{
  "model": "CTC audio transcriber",
  "dataset": "read English sentences (LibriTTS-R)",
  "train_examples": 15625,
  "gain_aug_db": 10,
  "time_shift_ms": 100,
  "input": "waveform_16khz",
  "tokenizer": "word",
  "vocab_size": 8027,
  "arch": "gmlp",
  "norm": "rmsnorm",
  "mlp_ratio": 6,
  "drop_path": 0.1,
  "wave_strides": [5, 2, 2, 2, 2, 2],
  "subsampling": 2,
  "layers": 10,
  "width": 160,
  "residual_init": "none",
  "optimizer": "soap",
  "beta2": 0.999,
  "lr": 0.0034,
  "beta1": 0.95,
  "shampoo_beta": 0.999,
  "eps": 1e-08,
  "precondition_frequency": 32,
  "max_precond_dim": 1536,
  "one_sided": false,
  "adamw_lr_other_params": 0.0012,
  "steps": 4300,
  "batch_size": 64,
  "epochs": 17.6,
  "lr_schedule": "cosine_restarts",
  "final_lr_fraction": 0.1,
  "warmup_steps": 430,
  "weight_decay": 0.0,
  "adamw_weight_decay_other_params": 0.01
}
Rows from block 5, named by matrix and row number. Each number is 128 + 24 x the weight over its row's rms, rounded and kept within 0 to 255. All counts start at 0. Numbers have three digits each. After the name is the row's rms in percent of the matrix's.
# v: gMLP up (gate half) (model.blocks.5.mixer.v.weight, 480x160), inputs 80-119
v.15 070:090129105129145087149105178134156148098100158129107067129144111137123141132148107094142157140097110171121137168113129100
v.16 095:197118161105126132131150121148113138112111109162114117106130124115155102160137102125142166148103088162084117116159116113
v.17 097:139115121114110111121179143145149113123112147151129123131117150084122123118143085102132080160095133145145103125126186138
v.18 098:178145134195092141154141107157174155083112116129100112082111142149122131136074074089123111136120121100137146143128122162
v.19 107:128164098113055126118134122174111148115142126158117138101133131193119127143120152117142148152144107146116140121111134124
v.20 111:126123181139133142147174115186134155127153123115149117114117123129108096151113105111107177123104094160107146090142129126
v.21 079:106134071082141144127095125111168134128117118124141120171149106120133166139094114161142082108123117122152130121101136131
v.22 073:140131106098079151159117105119116110155191120127116096075115135109119089145135137129129110129104108103180119114175142110
v.23 096:098124117095150106129118096111121108092148126109141133100102090153132168100130168117118117137132155109146147108104140134
v.24 097:145128131197124131139142143119145095087156143106126162154140121117163123109201139073142110115121100125144158131114131131
v.25 091:159140111125137095153141132088098137142110098124113120178115162079116131081121123086114126123163148122088101094166147100
v.26 085:168141093138107137172128087157132136109105105083128135137135127065148113116137083119121131126122172120121115153114106123
v.27 094:096102154131139131111125112156083117136111148155136138110135116119132129115127125175165101163114171175115134116142163126
v.28 101:107136121147116116130144093108165134158120158138160125131141130151107137116119162100116146137130146132129168123129131081
v.29 091:132104159142130130151107101116121103138158165102130141174146140105128148091114170144132182165109080121131168124136134099
v.30 103:152121109090107129099139120142140135094133120109156162104121098120103123101149132096118156135133158114139105148157130141
v.31 089:144140104146105118132190116092134111144132111149141135134163096133115150134128108156137107117147147149116138130118067122
v.32 110:144159104121116146114166086140080143103142158115125143131119141136096091109091152169166137135114091088088126163123149128
v.33 095:158108082128147185118141179122110146119151144114140149109092178132103149119113097133111134153126115079156169151137168130
v.34 080:140140134092122128174089124158123119080112124120116117127122134169141131136137143150127132117150145128142120142146122118
v.35 112:167135112111117149126094134103153136114148109129102146132118119138087129083155139159155122200139128133197089147152115173
v.36 091:131117128122145114146098196144128131193183096137141111148169132122168132163105103174122140094132104069150119134115148131
v.37 085:121136164114159163117144100093117122154119111165123153144162131091115113139103139116112103139127100102122103145123192106
v.38 075:130106139134182123131102128089142145137164191139126149123122129149132134137088094114120100139167123139135153100147107144
v.39 099:120149106138137114105131174121168109143152142098164142121156124121141123168127112138135160099136145163179147133143139122
v.40 087:128163090124154105149117147096146114099143098126115137146099140128115152116174140073176099153156106138118140133134109112
v.41 101:090177100113127101115124104160152094121129164124097153110123104097144159118144169144161087094126098138138119133126109115
v.42 117:088144156104118186138133138121160102153113098148138122100142143077124121046115137116133120121129128116133125108157119145
v.43 102:121100082106081171138125139122145138126125098135131123141152080135173117119140118149129138140095146170097130126123139122
v.44 099:130129145136134115160145107137154121082100129112134107151132087165162142109149112111081102149122116055103145082139113152
v.45 103:104137119105108103114133106150141116163119142135139137121115145099139117133120132138179119089115119129154113130115175137
v.46 101:140170108090145172154135144108156138130138121095106161150125109123094155120072127124091119124106122119128125132160100123
v.47 086:113113129123137136126153150104098142123153119161150146095112148113158114103132153136144139128108104161128116103100111127
v.48 104:092137104135146132106145123079144146153122150144110155135105160168125142133130143120133118126106124155092104123114101122
v.49 121:084094154148124133099134107090167117129146097125112110133105167086087138161129156173085140135124096143121091113090110099
v.50 114:143120159150084128171152152094087106107099114147095174131139142150126089144096136168099124098179150197174146108137146147
v.51 108:112145121126152108093170137134109116136154156101132111141100130114135116108141117121120144125100159109113140122091171135
v.52 101:115145115176150111179119138156148134113126090103150130128134079120120141127144142123167110116060101121105102147121116156
v.53 091:158131114150101082130107134111164173156146121158128093143118148130141155117130154119157197106132113138112134154137188141
v.54 100:111147151164132158122160167107085149117102119116105129140126099119149142185115133149177132164139136113131096152127138143
v.55 113:156083125141105113107131124096093142100166124161120116119131166122107175143092157149096107124119095103146135128115141113
v.56 103:131133130095136123166126109104129148137163203120090156161139116119133152090110121133099116148092134138077129149120098171
v.57 104:185095129116148145157094105118140148135117156093145127119086177119157122106122096130144128102114164093146135096114134166
v.58 095:143140111165108145103150122138097140111130152058136120138156143120145117103103149130139133125111123077144107126121126126
v.59 105:115130157167140156163084141145140141162097116107140146140134133122057121115132117132102189173128079097124147176089131137
v.60 098:171089164090152164109146120097159108136112121139145146110126123120113095099166147117129119127103127180146150121127115103
v.61 101:141150126129123111133122133121091162131135143111166142121124085169165138112115125143127138140121093124118135098118145106
v.62 098:091159093129137115098150122104132128114158157114091145170109128144177131089117151097138123111118132153129159108121141105
v.63 108:115099140129097127166151100108137129133145105156123113121146142088133070114144156126126128126112099099127098121163177102
v.64 084:118148085139100158097151130141133125125150112124161123116118140138124163134155127122106125110100142163138164117138129113
v.65 099:172136125154162156120088125087117142180130116111144119149129071133144130130114137137108093159148122160140100135140137176
v.66 096:114096167143104127110141096108158126130145158095127104166133104130162121155123126097136108111111095067126135109129119128
v.67 085:105182149132136149103159139121107120117107101118101102123124165129053107131150112099127115135125116090116134177117136096
v.68 105:112138110157124109105112131142103103111116161124076133161145130113134067126159172112182138116123153183120076141106144129
v.69 120:140083136125092112145145124138134081110164123157139132168121129151144106133122134128184130163101082140125141074103111138
v.70 083:127105127130134108067126087133149135180157092134091092143110136136111180101115115151123083084163186087132094121163125135
v.71 091:124105132144119093085094079113103143143103102186132141129142086110121145129105127145135149088152104154158111098187158110
v.72 111:103119111101088100135138182114143182143093119154123112104137128128141143117083110175166144136100119118096119123172080110
v.73 096:070153097137130144116112159131198133099098135100196109148128099098179156104117144139105127176125075101117128167131137129
v.74 088:159146157165119089152121149152108102117127140115113111116139110155147131137095109131095154083116143095131101126151152144
v.75 093:130126146095130125130127160133137096111109119113124121114158133147145167179136137140132083171123166183137169144130116169
v.76 096:128141115102100088126117113161173142093117106112123144127122080128114134166123103166090093090133111134144112125137196156
v.77 094:113139118103152118151138138131101116132107127119089121102116109134156143146112119164139102101094071211129157130135104190
v.78 094:105125129116161129122119149168092148132130149118103116140127142101107082119162093110102112138121124134116149082131130142
v.79 093:123120109172103113144070144113114165138185106119149124143085135100118126107117173103114139108128153139088120136112110111
v.80 094:133111152132111143105119152147172187128099109083114130145126122134122107149140141152143148116129121170130130133142097125
v.81 114:119110082123119116187124128131131106105177133130150151144114095138166095088133122187162147147105124117136125137123180097
v.82 092:133174142132100131089148144126113169154131147131138146135091124176142176141102138155109130146113166134133130072144166111
v.83 114:119094179154137159135136139096146127146158151100154169129104147073130117099110122179134146156110151147073166134162156140
v.84 093:122128118132135106126159140165146111097072129085137117152140140130131127164151119131123135138136124098100152118147104176
v.85 100:118135104087143121135138137156129109132098128166166108106131095117131097176164131107146123111119156143154173132150087136
v.86 093:157125125100096134153140117137118101109122097124150207134115129104164126122115102148126143125091085116157150082131119133
v.87 088:113110115116124116143126105178155141156147109120155116123076105105123086133088115073142131108102126150150163176138126132
v.88 110:155135147111157147123168086107097123147096094120096115130120134137099147144126128118104085140114127148119074154128114137
v.89 109:149144087093091133135160128155125160126103155114158119127137182094115127152160128128174087113122098111104128103079140153
v.90 090:162131138130174129151152084139131108154089175108146096117101093170148163158139123112126147135110092121119138147145106060
v.91 133:088125135101182103142140107088118147176137122144124149164095172101148121099109146086134113136104126143106128127138071139
v.92 102:108161135129127121111116149145088128124133100099119168117122108133171102106111158152179138132151179142147122132122111091
v.93 101:141145148154160090124155110132163135149113110114107137124107102158112101107132133149085079141111146119171149127089118122
v.94 106:118143139121128110141103119101090129141166124119149162139094118133113133133169182096157100120139111129101102123117139108
v.95 101:134148157123185156081090123118145127111132110119147134142113170116113139100134161130131151090096137107154130121130121135
v.96 088:158113135096128118133081118141189116111146098106120113124123151098119157127114145114135150109162125115129136145150121173
v.97 106:126154143141153133077161104085171103120149101107112160113125085139065152091141124095137152113092123108111113128144129127
v.98 123:172138108146140153077131113096080111147154166105155094117138082152134136172136166163116157138168150108130109139174125141
v.99 139:096129179147108103156125153128126129107148103189163136152141138125139136135094085140114160117120137126115150100144134143
v.100 088:154153103131092147128159118157139184118140083113133139139117113119130113117156124139083171108118131114117119145162111104
v.101 101:106197097108092128157142135139111180137131143158111140122127122154141085151121145126131122134140099133147135151143123120
v.102 093:072118133068140153119118122107177144150103129111165133109105177142128095095148110124117149190119134125141132149105137149
v.103 099:116089145155083127122163128171144142131090040163106106133128125077103108129120089131197125186130136142106101129140129124
v.104 095:117105137132100151119163113159120153117149098090138090102142160138130139163148102129142145153136096116125141157129147100
v.105 094:123151129115152130131119143109133140125114158120106113167117161102174160149097094132104128147138098142112142140113112120
v.106 097:161123121098129119165184096107193155100145101127181130121119158119108089137183132119112125095143138093141134119120118138
v.107 109:098127138109110142205115098111132165187101127133140108169114124133107141143107137096164120148088159133190099110130156092
v.108 099:145105083091091125133151117134098139113112139129160144098111141083115136125177143134103105131148106157108162167170121123
v.109 085:150139156186129096155167095126125115134189115088150120094117150167139153142079161150145166143114107157155146114153137140
v.110 129:094089140194126146134126123164158084127117118134135147123085118146122155105107113091120146111125149069109121142123111146
v.111 113:111118095153060141138130112128142087123098110114118073141100136137133120125102143136125146134146139140121132130144148098
v.112 122:128099129101155110122162183085111126133159110137138125089128117133113096144088114113137119124112157142169140113136105138
v.113 114:149128145162173151142129154092155120145141122122122145115081077185155143132069151109094151128111108102125096172114158137
v.114 090:153136122131117163081124144158128096136123109104119128134139136138142135114118091131142133144158097110153107150122128112
v.115 095:120114174109134110111114142112118108127126139165167119145108128128131170174106127151124162143128113078160108097190109145
v.116 107:103059112081110148108114124123135132155136148146164150074115166154145148115169082181122104087082168107128157155136154119
v.117 081:133108092086133099096137128123121116113134158099144093173100130123128067106118156136166110131142102124100115119147094185
v.118 110:136144111116150164121155136120138098136117109134105094130123166152146113139174109109175137120109124114153092117096144147
v.119 093:146145098097130169123172110130119141130169156145126140135130168134111145164144116125166125110125133086122131117149122118
v.120 096:105120154150109124111118181121103111133094170131099147155125127113138166093111141169151087137142121176138129138148160157
v.121 098:160154112131114106154092132127140118089142156116092117142132140134107121116141141094136144134163113175133104166123125189
v.122 090:147129100088123111123136129145153110111069144170162164112102176075140154128113145062121107097125106124095147131129125153
v.123 100:129167145105159139112121123140124124146115098202138118124121162147158160141124112142159078161163124184148216097121140136
v.124 079:138142145111111118154116145151171151111120119135127103108138160103089128154136126138089156120153159144138135164128139130
v.125 094:141092110117142145118169153116126097126084143124161118100103107099167167110141142116130142097162100102140135146160124122
v.126 110:165129137102110126130085131114120131138109140159129168134165142096158104064125116140138145098106149112098129113146161130
v.127 115:135138146165147143157111061131142161126112157148123123156160130129164151104093103147153123121092143075170108119158094159
v.128 086:202117111168134170116112098149129116125122163137123140146141142142150169111127125135116102107137130117140073091110141115
v.129 099:145125140119163127119067112099154160161076141111152176119111093117133120148107116122126110143154120149151088119129152099
v.130 085:135088149144137120122187123137091146157135090139101122133144178164079120136064116167130117089144146100139126122113110112
v.131 105:109119125141090147134141119127153094141197127112108117182130092101079142101133160132158171130125136123121126088053161160
v.132 084:169138121165122099124080078172147105113134127105119119138170139091140166078166152133122130139156141126134137154150133139
v.133 099:132101107087157167156094106149093158120138162121109121141138098125082147136135138106126134108102123149124124159134106152
v.134 098:130124121095182106100163158128170078101135156133108093160158147138118153132122138146105104167113135115134111151121138147
v.135 073:132129129126162123163148127124146139120136165131145137138145161121097125102123111170131115102122082118135091131103109159
v.136 096:106130119135112130111107115148123125122116165148105114100097118124122171099138125123143103150169125149125095109105155088
v.137 087:138160096147161133116134135166126184086134106108141138133127112096165149127113098150132101112111123139136144129119136112
v.138 095:107113111194127143130154156157122099133176133128124109114111125129137082140111121119160115121125112146150091118099158148
v.139 077:147167134137188152117103157130141128176130151112138087105180126141103115103104102128167158120125131108154125166099158105
v.140 113:099120135119117146109139122100140079127138136155093155101115150163113168106141124127125120156137110086127132080121088133
v.141 081:139129166131141148118105137148074148111145131121141154101100173109092080110154095103117163130130187096077115163137155094
v.142 099:144104129137136109155100134100129151112103103116150098149155102163096147109107120164080138176121127127126124131117108155
v.143 082:141089115150112143115116152127150069105102150098104145102093139148121114153152101155129111132153100133099090169117132109
v.144 095:149119103140092136123091117123118129149105139101152111151159105150174158125119096111115126147141142155166129162115141094
v.145 107:131109095100134143112095168147104145134164132161109148125142092118174084137099110137157125163141103129095143116116148172