config = dict(
    model='CTC audio transcriber',
    dataset='read English sentences (LibriTTS-R)',
    train_examples=15625,
    gain_aug_db=10,
    time_shift_ms=100,
    norm='rmsnorm',
    wave_strides=[5, 2, 2, 2, 2, 2],
    beta2=0.999,
    lr=0.0034,
    beta1=0.95,
    shampoo_beta=0.999,
    one_sided=False,
    steps=4300,
    batch_size=64,
    adamw_weight_decay_other_params=0.01,
)
Rows from block 4, named by matrix and row number. Each number is 500 + 50 x the weight over its row's rms, rounded and kept within 0 to 999. All counts start at 0. Numbers have three digits each. After the name is the row's rms in percent of the matrix's.
# out: gMLP down (model.blocks.4.mixer.out.weight, 160x480), inputs 0-53
out.23 100:476559509490503452522524541470515570498534480454588484491410411446406497569467598403488451577387508494558456592521537460482529464497559455575429530501467387507558
out.24 101:552537428496547531402508605393493554520552482572573388514497534488555456593492535573605513507426452471540554530401514455513409557570576544352470495367434535391520
out.25 103:546465534547513484571476445454580410569460482512448520411448529553468520566494484490520475599496512487447469544578569462476457449522486526498411551515628537522496
out.26 101:492549409528445482513437456482527543532454507495481576563474489512510403400432429484610455513411426460401524518579547498548553376443539463462432593476405556448486
out.27 101:559437560552470493551521581515494512488560457481436551492539515521597484539500544452531501533578603454483488461538525487454507504455455499486442420444592475459472
out.28 103:569510578553610493509485476510462445535595579472493526522421483481526535535536454403465508425415494511496487527461450567528512483476573405469446425460584447477400
out.29 103:545473522523552518550531542545487550559560486508523551524503430556533522432506549566460488454549429565491489533486469497479541472477475560490506529572625527422534
out.30 106:550674467534526600497502478505481504479510432434504563565492490486521454525452570489555448474566615563405550474519537485501520533549420520414613494514514524583533
out.31 097:568561492521502442530537610460508551473551482378491528478560468529476452529497511519509541579663443497519522456470471410393473479517571479503531480447579516507472
out.32 094:415471402416517653400585468571522562482469440434405407490426505562610497457453518546573444481499539481520523509485495475375533526434502450605421401551545496459534
out.33 096:449565503628444548488475541458514424520492463465636466468503538579534530404464513574496552544495480550508557458501383524490535500442580551486528524496448555540526
out.34 102:538495525475543461552439427506564520423374476462438449531478462490500493466550483486489507476476632507503541448542563532555531487527438464605539462544568559516502
out.35 093:537438487449555577498456386458503500440491542453496579526531439469488500498440417453546466397442497371548581473475598517473457476534627485484513589506508524448494
out.36 106:471454505488557574445459499488448477535493414403517519533492537522415521431546399537435542476442431434506550414585451569584467552416570407585477446498470550470514
out.37 100:480526449432485435428439488571506565540561569522537462446508531547519499477545577523556437521445352546508577384539455559541513515444356524568393387513425595579551
out.38 092:450572576555475500463535580484480494542502391458478495466494528579470514516440572551487573618542507520513542526543523396487513427558490499419481506500497562531421
out.39 100:552493476409458516496457419492508509570445550465475419484533466474500441534559355499488528625492494542526477457483483531515417484499462557417553485574479624466601
out.40 103:563429442474558460549484517524496527541534526469513523565528528495599531621503555551531466465459512397535485520475475500494484422477404552537397427533491516552479
out.41 095:463540503565454577558459503557510471477510409429491442557541507505468533460493408498527487438543400441549529492533512490477509484518472493514495485460435483423444
out.42 095:567448544474567432494490571561550508475464472437587512503525484382578479601523537477510510551416493484451550523448460462475534465453470459512448523502523551483487
out.43 100:435492532503550451559551583467485544515468542494493506488473530479513482457529527564611421394433476510488486549551503536450387497561511553503423424542515472491548
out.44 100:582464483578463533532510588525518530576504543522489480428483595494542511483493549517536465563535473517594567504520551445549468499504599405560500447457505418597534
out.45 095:517529394485518453528416513473550485537423533542534436518528460593533483468458374534598541519410546535465510530474460560537545472487584402445507470475494386457487
out.46 095:496595536530497375415534487478541490527436443442541500498490511498498526429390426562530538447645535523538368475449496523499472510464444490381509547506416460494469
out.47 098:532509513512478438428476456575463430449536462463458487563457507602490476460496393591499514448576516514497565448515474528521557474520452509432488498450474534487569
out.48 096:418495543458619504556432500453442445506482516494511512525535478456464423494513554462485515547647432508509545535435554483414516571477538452498479530467525516534486
out.49 098:533495419542527479563430467489469557467546527504475458457455485531577524367625464503466592471465568535503478521559480526556552442395487522553533363431528500563524
out.50 099:512495423518469535530554535551513480539427512552496481573489499497528536492428480549535554537450514525464595506478566458424470472404475468461425475489524559494563
out.51 093:568417495384442479533508561499552466531519649502487554567461438480512463449522500485541494406581563425480543598454437493538467503510439501611555525404561490496565
out.52 102:490542546598507522542446421566532555547491510618429478425479403470612545513537520415544477515493499503458537472494571481505496473417453548520502447481558364557469
out.53 103:434433418535509532543511482514461458406556490550494465458427515456487444462535477496457555437469479455445418458531537529499468477473615540445364587539416560594453
out.54 099:474592468536548535479565533460445480462488451610456503483456520466483508561530510499474482533347545548523524543434623510432493452434490538518580576573567595572492
out.55 099:492432532484504581463515519510468532532443514506452382581539529511525498426450594582548457517522532472479510449439595497489456577495588560508578450512516470464420
out.56 101:516495542469420477486466526528519493462569488498477603484519535507565532522578402483524457509529535447508416520541535491535524526569489542579499378498471478539581
out.57 110:568569467492528499421609510359534443507503570474420454462534554470494531483566492511519550578451446647537497415484548556467530466464505503477479372360564365451418
out.58 107:571502565555556515482520598480553491480495420531442500505535483497504582493550492506467513427622499547522449509540504495583557503491503471502407481558479530539527
out.59 098:470581511358544578491603429501451511506481558547521513470437548551510467489482502543462562516558522518453544479492486544460569458468466562552456546441475511540591
out.60 095:496507516543511474506477493535468460459433498529444468448453496499499497528478497506514522487401524576516463471409511468388532576464510474532573550473449558470399
out.61 106:494504474476468503512436515481477502435411438454517562493537511455571392448506518593550523553535572543528533484513428523485475541449596505488569469469447532499554
out.62 099:536523482547445543432510587572541515438522460432514514599557568492534438481519509591500481507495440561535587526477510528445437478543603506492420538573491592393447
out.63 097:477542568521535521519509508591490569510444549495548476446514549417475552493536562470491519542398489470451539584542470549447373566541543467547516485584514526533527
out.64 106:473539544529465585428513612514606519474507473538557440521484529454501463453482508570421475553498521474521529469462430470469612469364469535532425512424485434508422
out.65 102:504607522625547450492496546445514467509562456520476467527502444578547510501526508493515508487442505439619489531527524432433525522639529570450486520507475468525505
out.66 097:465435568549521463471525523524533485444559452440557432450466554558495569534539593511563491547474488472490502562501433466541487604460488441559366399490492388453521
out.67 102:535461454591496500543498565442427515416478404505389541495553554459535532579444552477529499457540519478470515515545446437455480531488569486623519517401439496487445
out.68 100:487358468555481519474428429449471493503476421431486471435392401481454485463503523549527557545526570485483496567477516498404430545526518551486500432450517466468449
out.69 098:529485438486496417530443445535475475542535512516476538536451509563547494413473510518469528438516482518464480485490509462509549554451487545610480460490576514524587
out.70 103:412540479510443442464559490522491462506476503532456403415518424434494461574508495521448522477460531582423429495537468514512500477507511535506511414662472451508560
out.71 100:575510511552514569587541392444522528472456477489551458480488504405445472563485514433505460456478465507522538502530537437396518434530533515521486475492468595516548
out.72 099:449491436503446501503524490518548478531490436504508446413440561611486513435407420394450558541559420494474500591507498466462473538457448538519499490571520532533443
out.73 100:461553430527427485449405523458541547340572467427559563460499480428513488523510473460539526439488496487488467490379416472436566545511462494555497613476505579488563
out.74 100:477538470519549545587551528484521479538427465389441482448581430510455489525524537459461460556493438528469517524554493497513422522482623544461520575495551500474508
out.75 106:508570427536476554473522516485487556420575482500574423533466516471481558452469552490506551566425551433482538522495508533460522596542470530448473538437506534459406
out.76 098:475476465481536503524511441494526438550513461511512469489471524506458531568434479509586550528499533541482392503560558383531512464475509389478438484568523592484406
out.77 103:416630500466555487548533516459506501492526508519463525595558433572511480470504459510493515496446494519484556538419462547506399496482446518423368536418574464492392
out.78 103:492463512456533488505543537509418590547482472548509512429505577477449446482493386500579520478407421470566493529499433472482549507438538509445561481593466481407486
out.79 102:522452533509516399501492509527495556543451537538428502462543409608480552484416459457452435463546480538477508540504516396493525498629453476402568412543451458498500
out.80 102:405616475516467458568488564508593502721410449441622526520500561452459454572538521561471514503458515604553519480534487500471579465452487527504453523427511500461538
out.81 102:429514497440540475516590537539500574441446442486552453499441436497532443504557511572541444510478558490504431538573510486465480463464512593501549544432572500475461
out.82 100:507487487544458515507555446483478480446552531563480517612519507398577621570512545631493466557492461487491510530547506562574525510563502596427436554497610408567465
out.83 099:474502548404500478535531456518503520567499525439505441486545432594486505568550491579471445522526500492488579534436513503485458535521391467550558452602509478516529
out.84 097:520569526470485550503478484434517502547527517499495428507427474515520481470544577430600546515381490490553500501503437487417510486459487430479506512437524446561527
out.85 098:561493580497504451464556478471417500449514479467539460532469577536548476473510507537489493453443474556608461494579478466398494447511517571541534548552422594515492
out.86 096:471541467419533482484504545544452419504552459541452621498547546626595508492483497479561517537478519441597412523442484487538481507581497462456526496540504465597514
out.87 101:524481430430544382442414437562558518502523501569449533493433496518500505476389547506478535455472460418458548548539434532561501524456476532489508544476521523481530
out.88 105:468458534470531524513454473496494519640484457526495461463515471596480536493465492482464408562429499490446459549466472485520613516479586502521418466437421481459455
out.89 101:479547533513566515501495494445572410515522374546497510583494433467519482476447555509445481526574457526495627522522378578473491545540569509567480511500483452470514
out.90 094:587461478427490501495490450517485496505524504572545540527496461422559485531480457430470527459547460532537509530488495530530523483508444527475480401346465549502471
out.91 099:561437452470452449552486542468567466575590460490563461544460518470414545483595461479488543508430486536511555508493503507461444503485484519547608648484421553446469
out.92 098:490511493573488443469542500462475530476469557509465608526504539480438553544507511551502487456499444525501537512420491489526440561454574533506447478462464560448535
out.93 095:456557435555508536555521451455529476477478530473567487393441596449508457510559485450548496474489503474586482463512418555511514497588553495517494491522479432545545
out.94 100:466477510450501539513472498547494502552463571556540511544486488503505497549580539355505508503533508490436448497477481488453532501522407577510524542515496464586530
out.95 101:492386539452526584586552556500508530457435503470547534495493487467488491468464526511431515509451508507474578532530515508444514448437381493511550617503503514450502
out.96 102:595434467491448431497510612475555504547497605521465513533491484509488491454499473460435579461556566487502508509589510540543516597537417425418384514508424451446455
out.97 100:490487442496485459452508480515540580479514528520468424496504486496566462518521551524495496475458539566504495475440398512592443479471486422579509435521411564551532
out.98 099:459591450561473432504535600472587483449524488627462477489481395530521516451539498534538471456503426593434470540514444493477598515522521498494396408473506528490452
out.99 098:525506567488551555455527473512538453489473544493533392484434440459561620530499382404480467500584493530474467568532489437488488451513422488406554545498416473482451
out.100 096:576500489540457581439468408456458527387481458445485461426489558513511605489361477478551478604491560535494617486558584533534478384457492384479494469430567453425503
out.101 104:491553447459433506471477416462521459488513522562600498477444612524449514485420462464499492498477513508484470538460528464560442502403533519579410434538533495478454
out.102 096:452487529520461484431465585422536532510443471494511553447349490521528509492472551462535589455556431512474528510607551540506548463411499514600474537529478546509512
out.103 107:539469509478528443492428488545557476502607442593480521531591533516619501526503472495490426480510399489560493513457453461526609443474505478499504537461550472580490
out.104 096:419505560449495455524463489506576505571556490520483476453560465507559474466433605495456469492361474550591538434528511476478444497525454505401428482476575491530469
out.105 096:500516459368471522477599455598505511493473458492505510554532512476543468536581513540491489401548448590469490483556473541445435519583490505537627537497495533490465
out.106 098:515419562563418531493505493584457540508516586416506510481453484516533532600547439431579534499438561458510543525458570460456587505411522425597443444491563555452611
out.107 097:502450521519455495551508570481510499620558508474498499495420523480572477592573621475517538477598504486546498535450483526547490590468497498462513558404513442512505
out.108 106:459471424518506523516483461498513458475428522456425558513456491530435524512474556455512566485626479529478492578577532518420545526473513431515536516599483488430538
out.109 093:423549484495482439480501478503491485536548462436558521467482541508523502440432405471384417567471509403500510507550473516504521551525522446476465530503517519443519
out.110 106:525496517407534493522494578474493495529433504483490442514451589511454537621533561500465649444507495570538555503473526471483523464426578520464484477495589528463449
out.111 100:591497431427505585500516492498558415594517479523528520560547467492554484470558598447553529545537501445476487473513552453502549473469376517429442505528466509457522
out.112 106:417592478453436438494474507601494568468471552550580509560531451507548501453486564540478544509437494429560513432511484491597500516475517518455518459471381633444495
out.113 097:384443496504482523493456538547504473511451527560547455601517511490555503589464534572598419517532512556489489477456575550531479593503437482505462535563521545446491
out.114 102:464560444513496465456498483438439471487470490460521433467412503473495507554440495527538527517465474489566460577606429518534532509503420528573403564515422487467395
out.115 103:506564417626429474572489475486497483491540573539530417525561465552585507416463457508391529477544584527504509486502577532575505406561556527518482507462486578506619
out.116 099:476599532382501430504577545559523506555506589524573490493414481504451514460463490508400512521389471494540515518609545530514473591537385425439507501472500420551553
out.117 109:429450510455463543468493551427519542478512483382507499509414425512472514424482495450532487512482568525534546483451473512490499456476383481531571527443550525417482
out.118 102:540477519477497487523537486541432530470516373543407505435479465549499521518576474514562498538503516544470494545543507506420553538551473498498535403495503515500428
out.119 101:392531523550471541516480490499530564462484536517567462468497513472417565510481468422458534454471477511608452526507505497434439531521505467590491503517488514544555
out.120 098:534503478529550495500456474464468536462582468495516456470527508557543464500464437472461519516398515461508539501467360464494491582563492373508373482534520500572616
out.121 096:513527474506553519406519582466489465547458449547467429473564444563492522563544506453487534539464536455491450495521482475482482490535539416555454536569527473507544
out.122 103:458372434439564498536414469429537498526493437476417504464460552507506477520427535511554575565516509390481575445553562434533461502562508501473523508536520550511428
out.123 104:626572515545453473489451475490467545468571394574543481465502530429517594448513503574611507494575530507476464455493485443480482468525482449526500382505502585399438
out.124 098:530517512452525578513502431600573453535686582446512451468553508610521454477526551572484525540485471422480491455580589478475428495391513426400501459463486522494450
out.125 104:503553567523444516464519494474551511545492517455542487424492491426412558557505528499552483470512550439495413466564490515465465569419543538495531489492427479467418
out.126 099:525565407435481483496502484568579501518514545520472476409487500413508546410582481502517541484520446510490482495452479496552559532475560501425456522560436470531450
out.127 097:519491469567474461436510514459478519490537454590517578590478402559418516503493573556505480517486426500572580538403489592395500443433467487473458548400544466490510
out.128 101:551540537433497484491504527498516535465405480525541549478492511504525510476457473521487499501503488509553553460530503560448494485527499495524457474518543465498450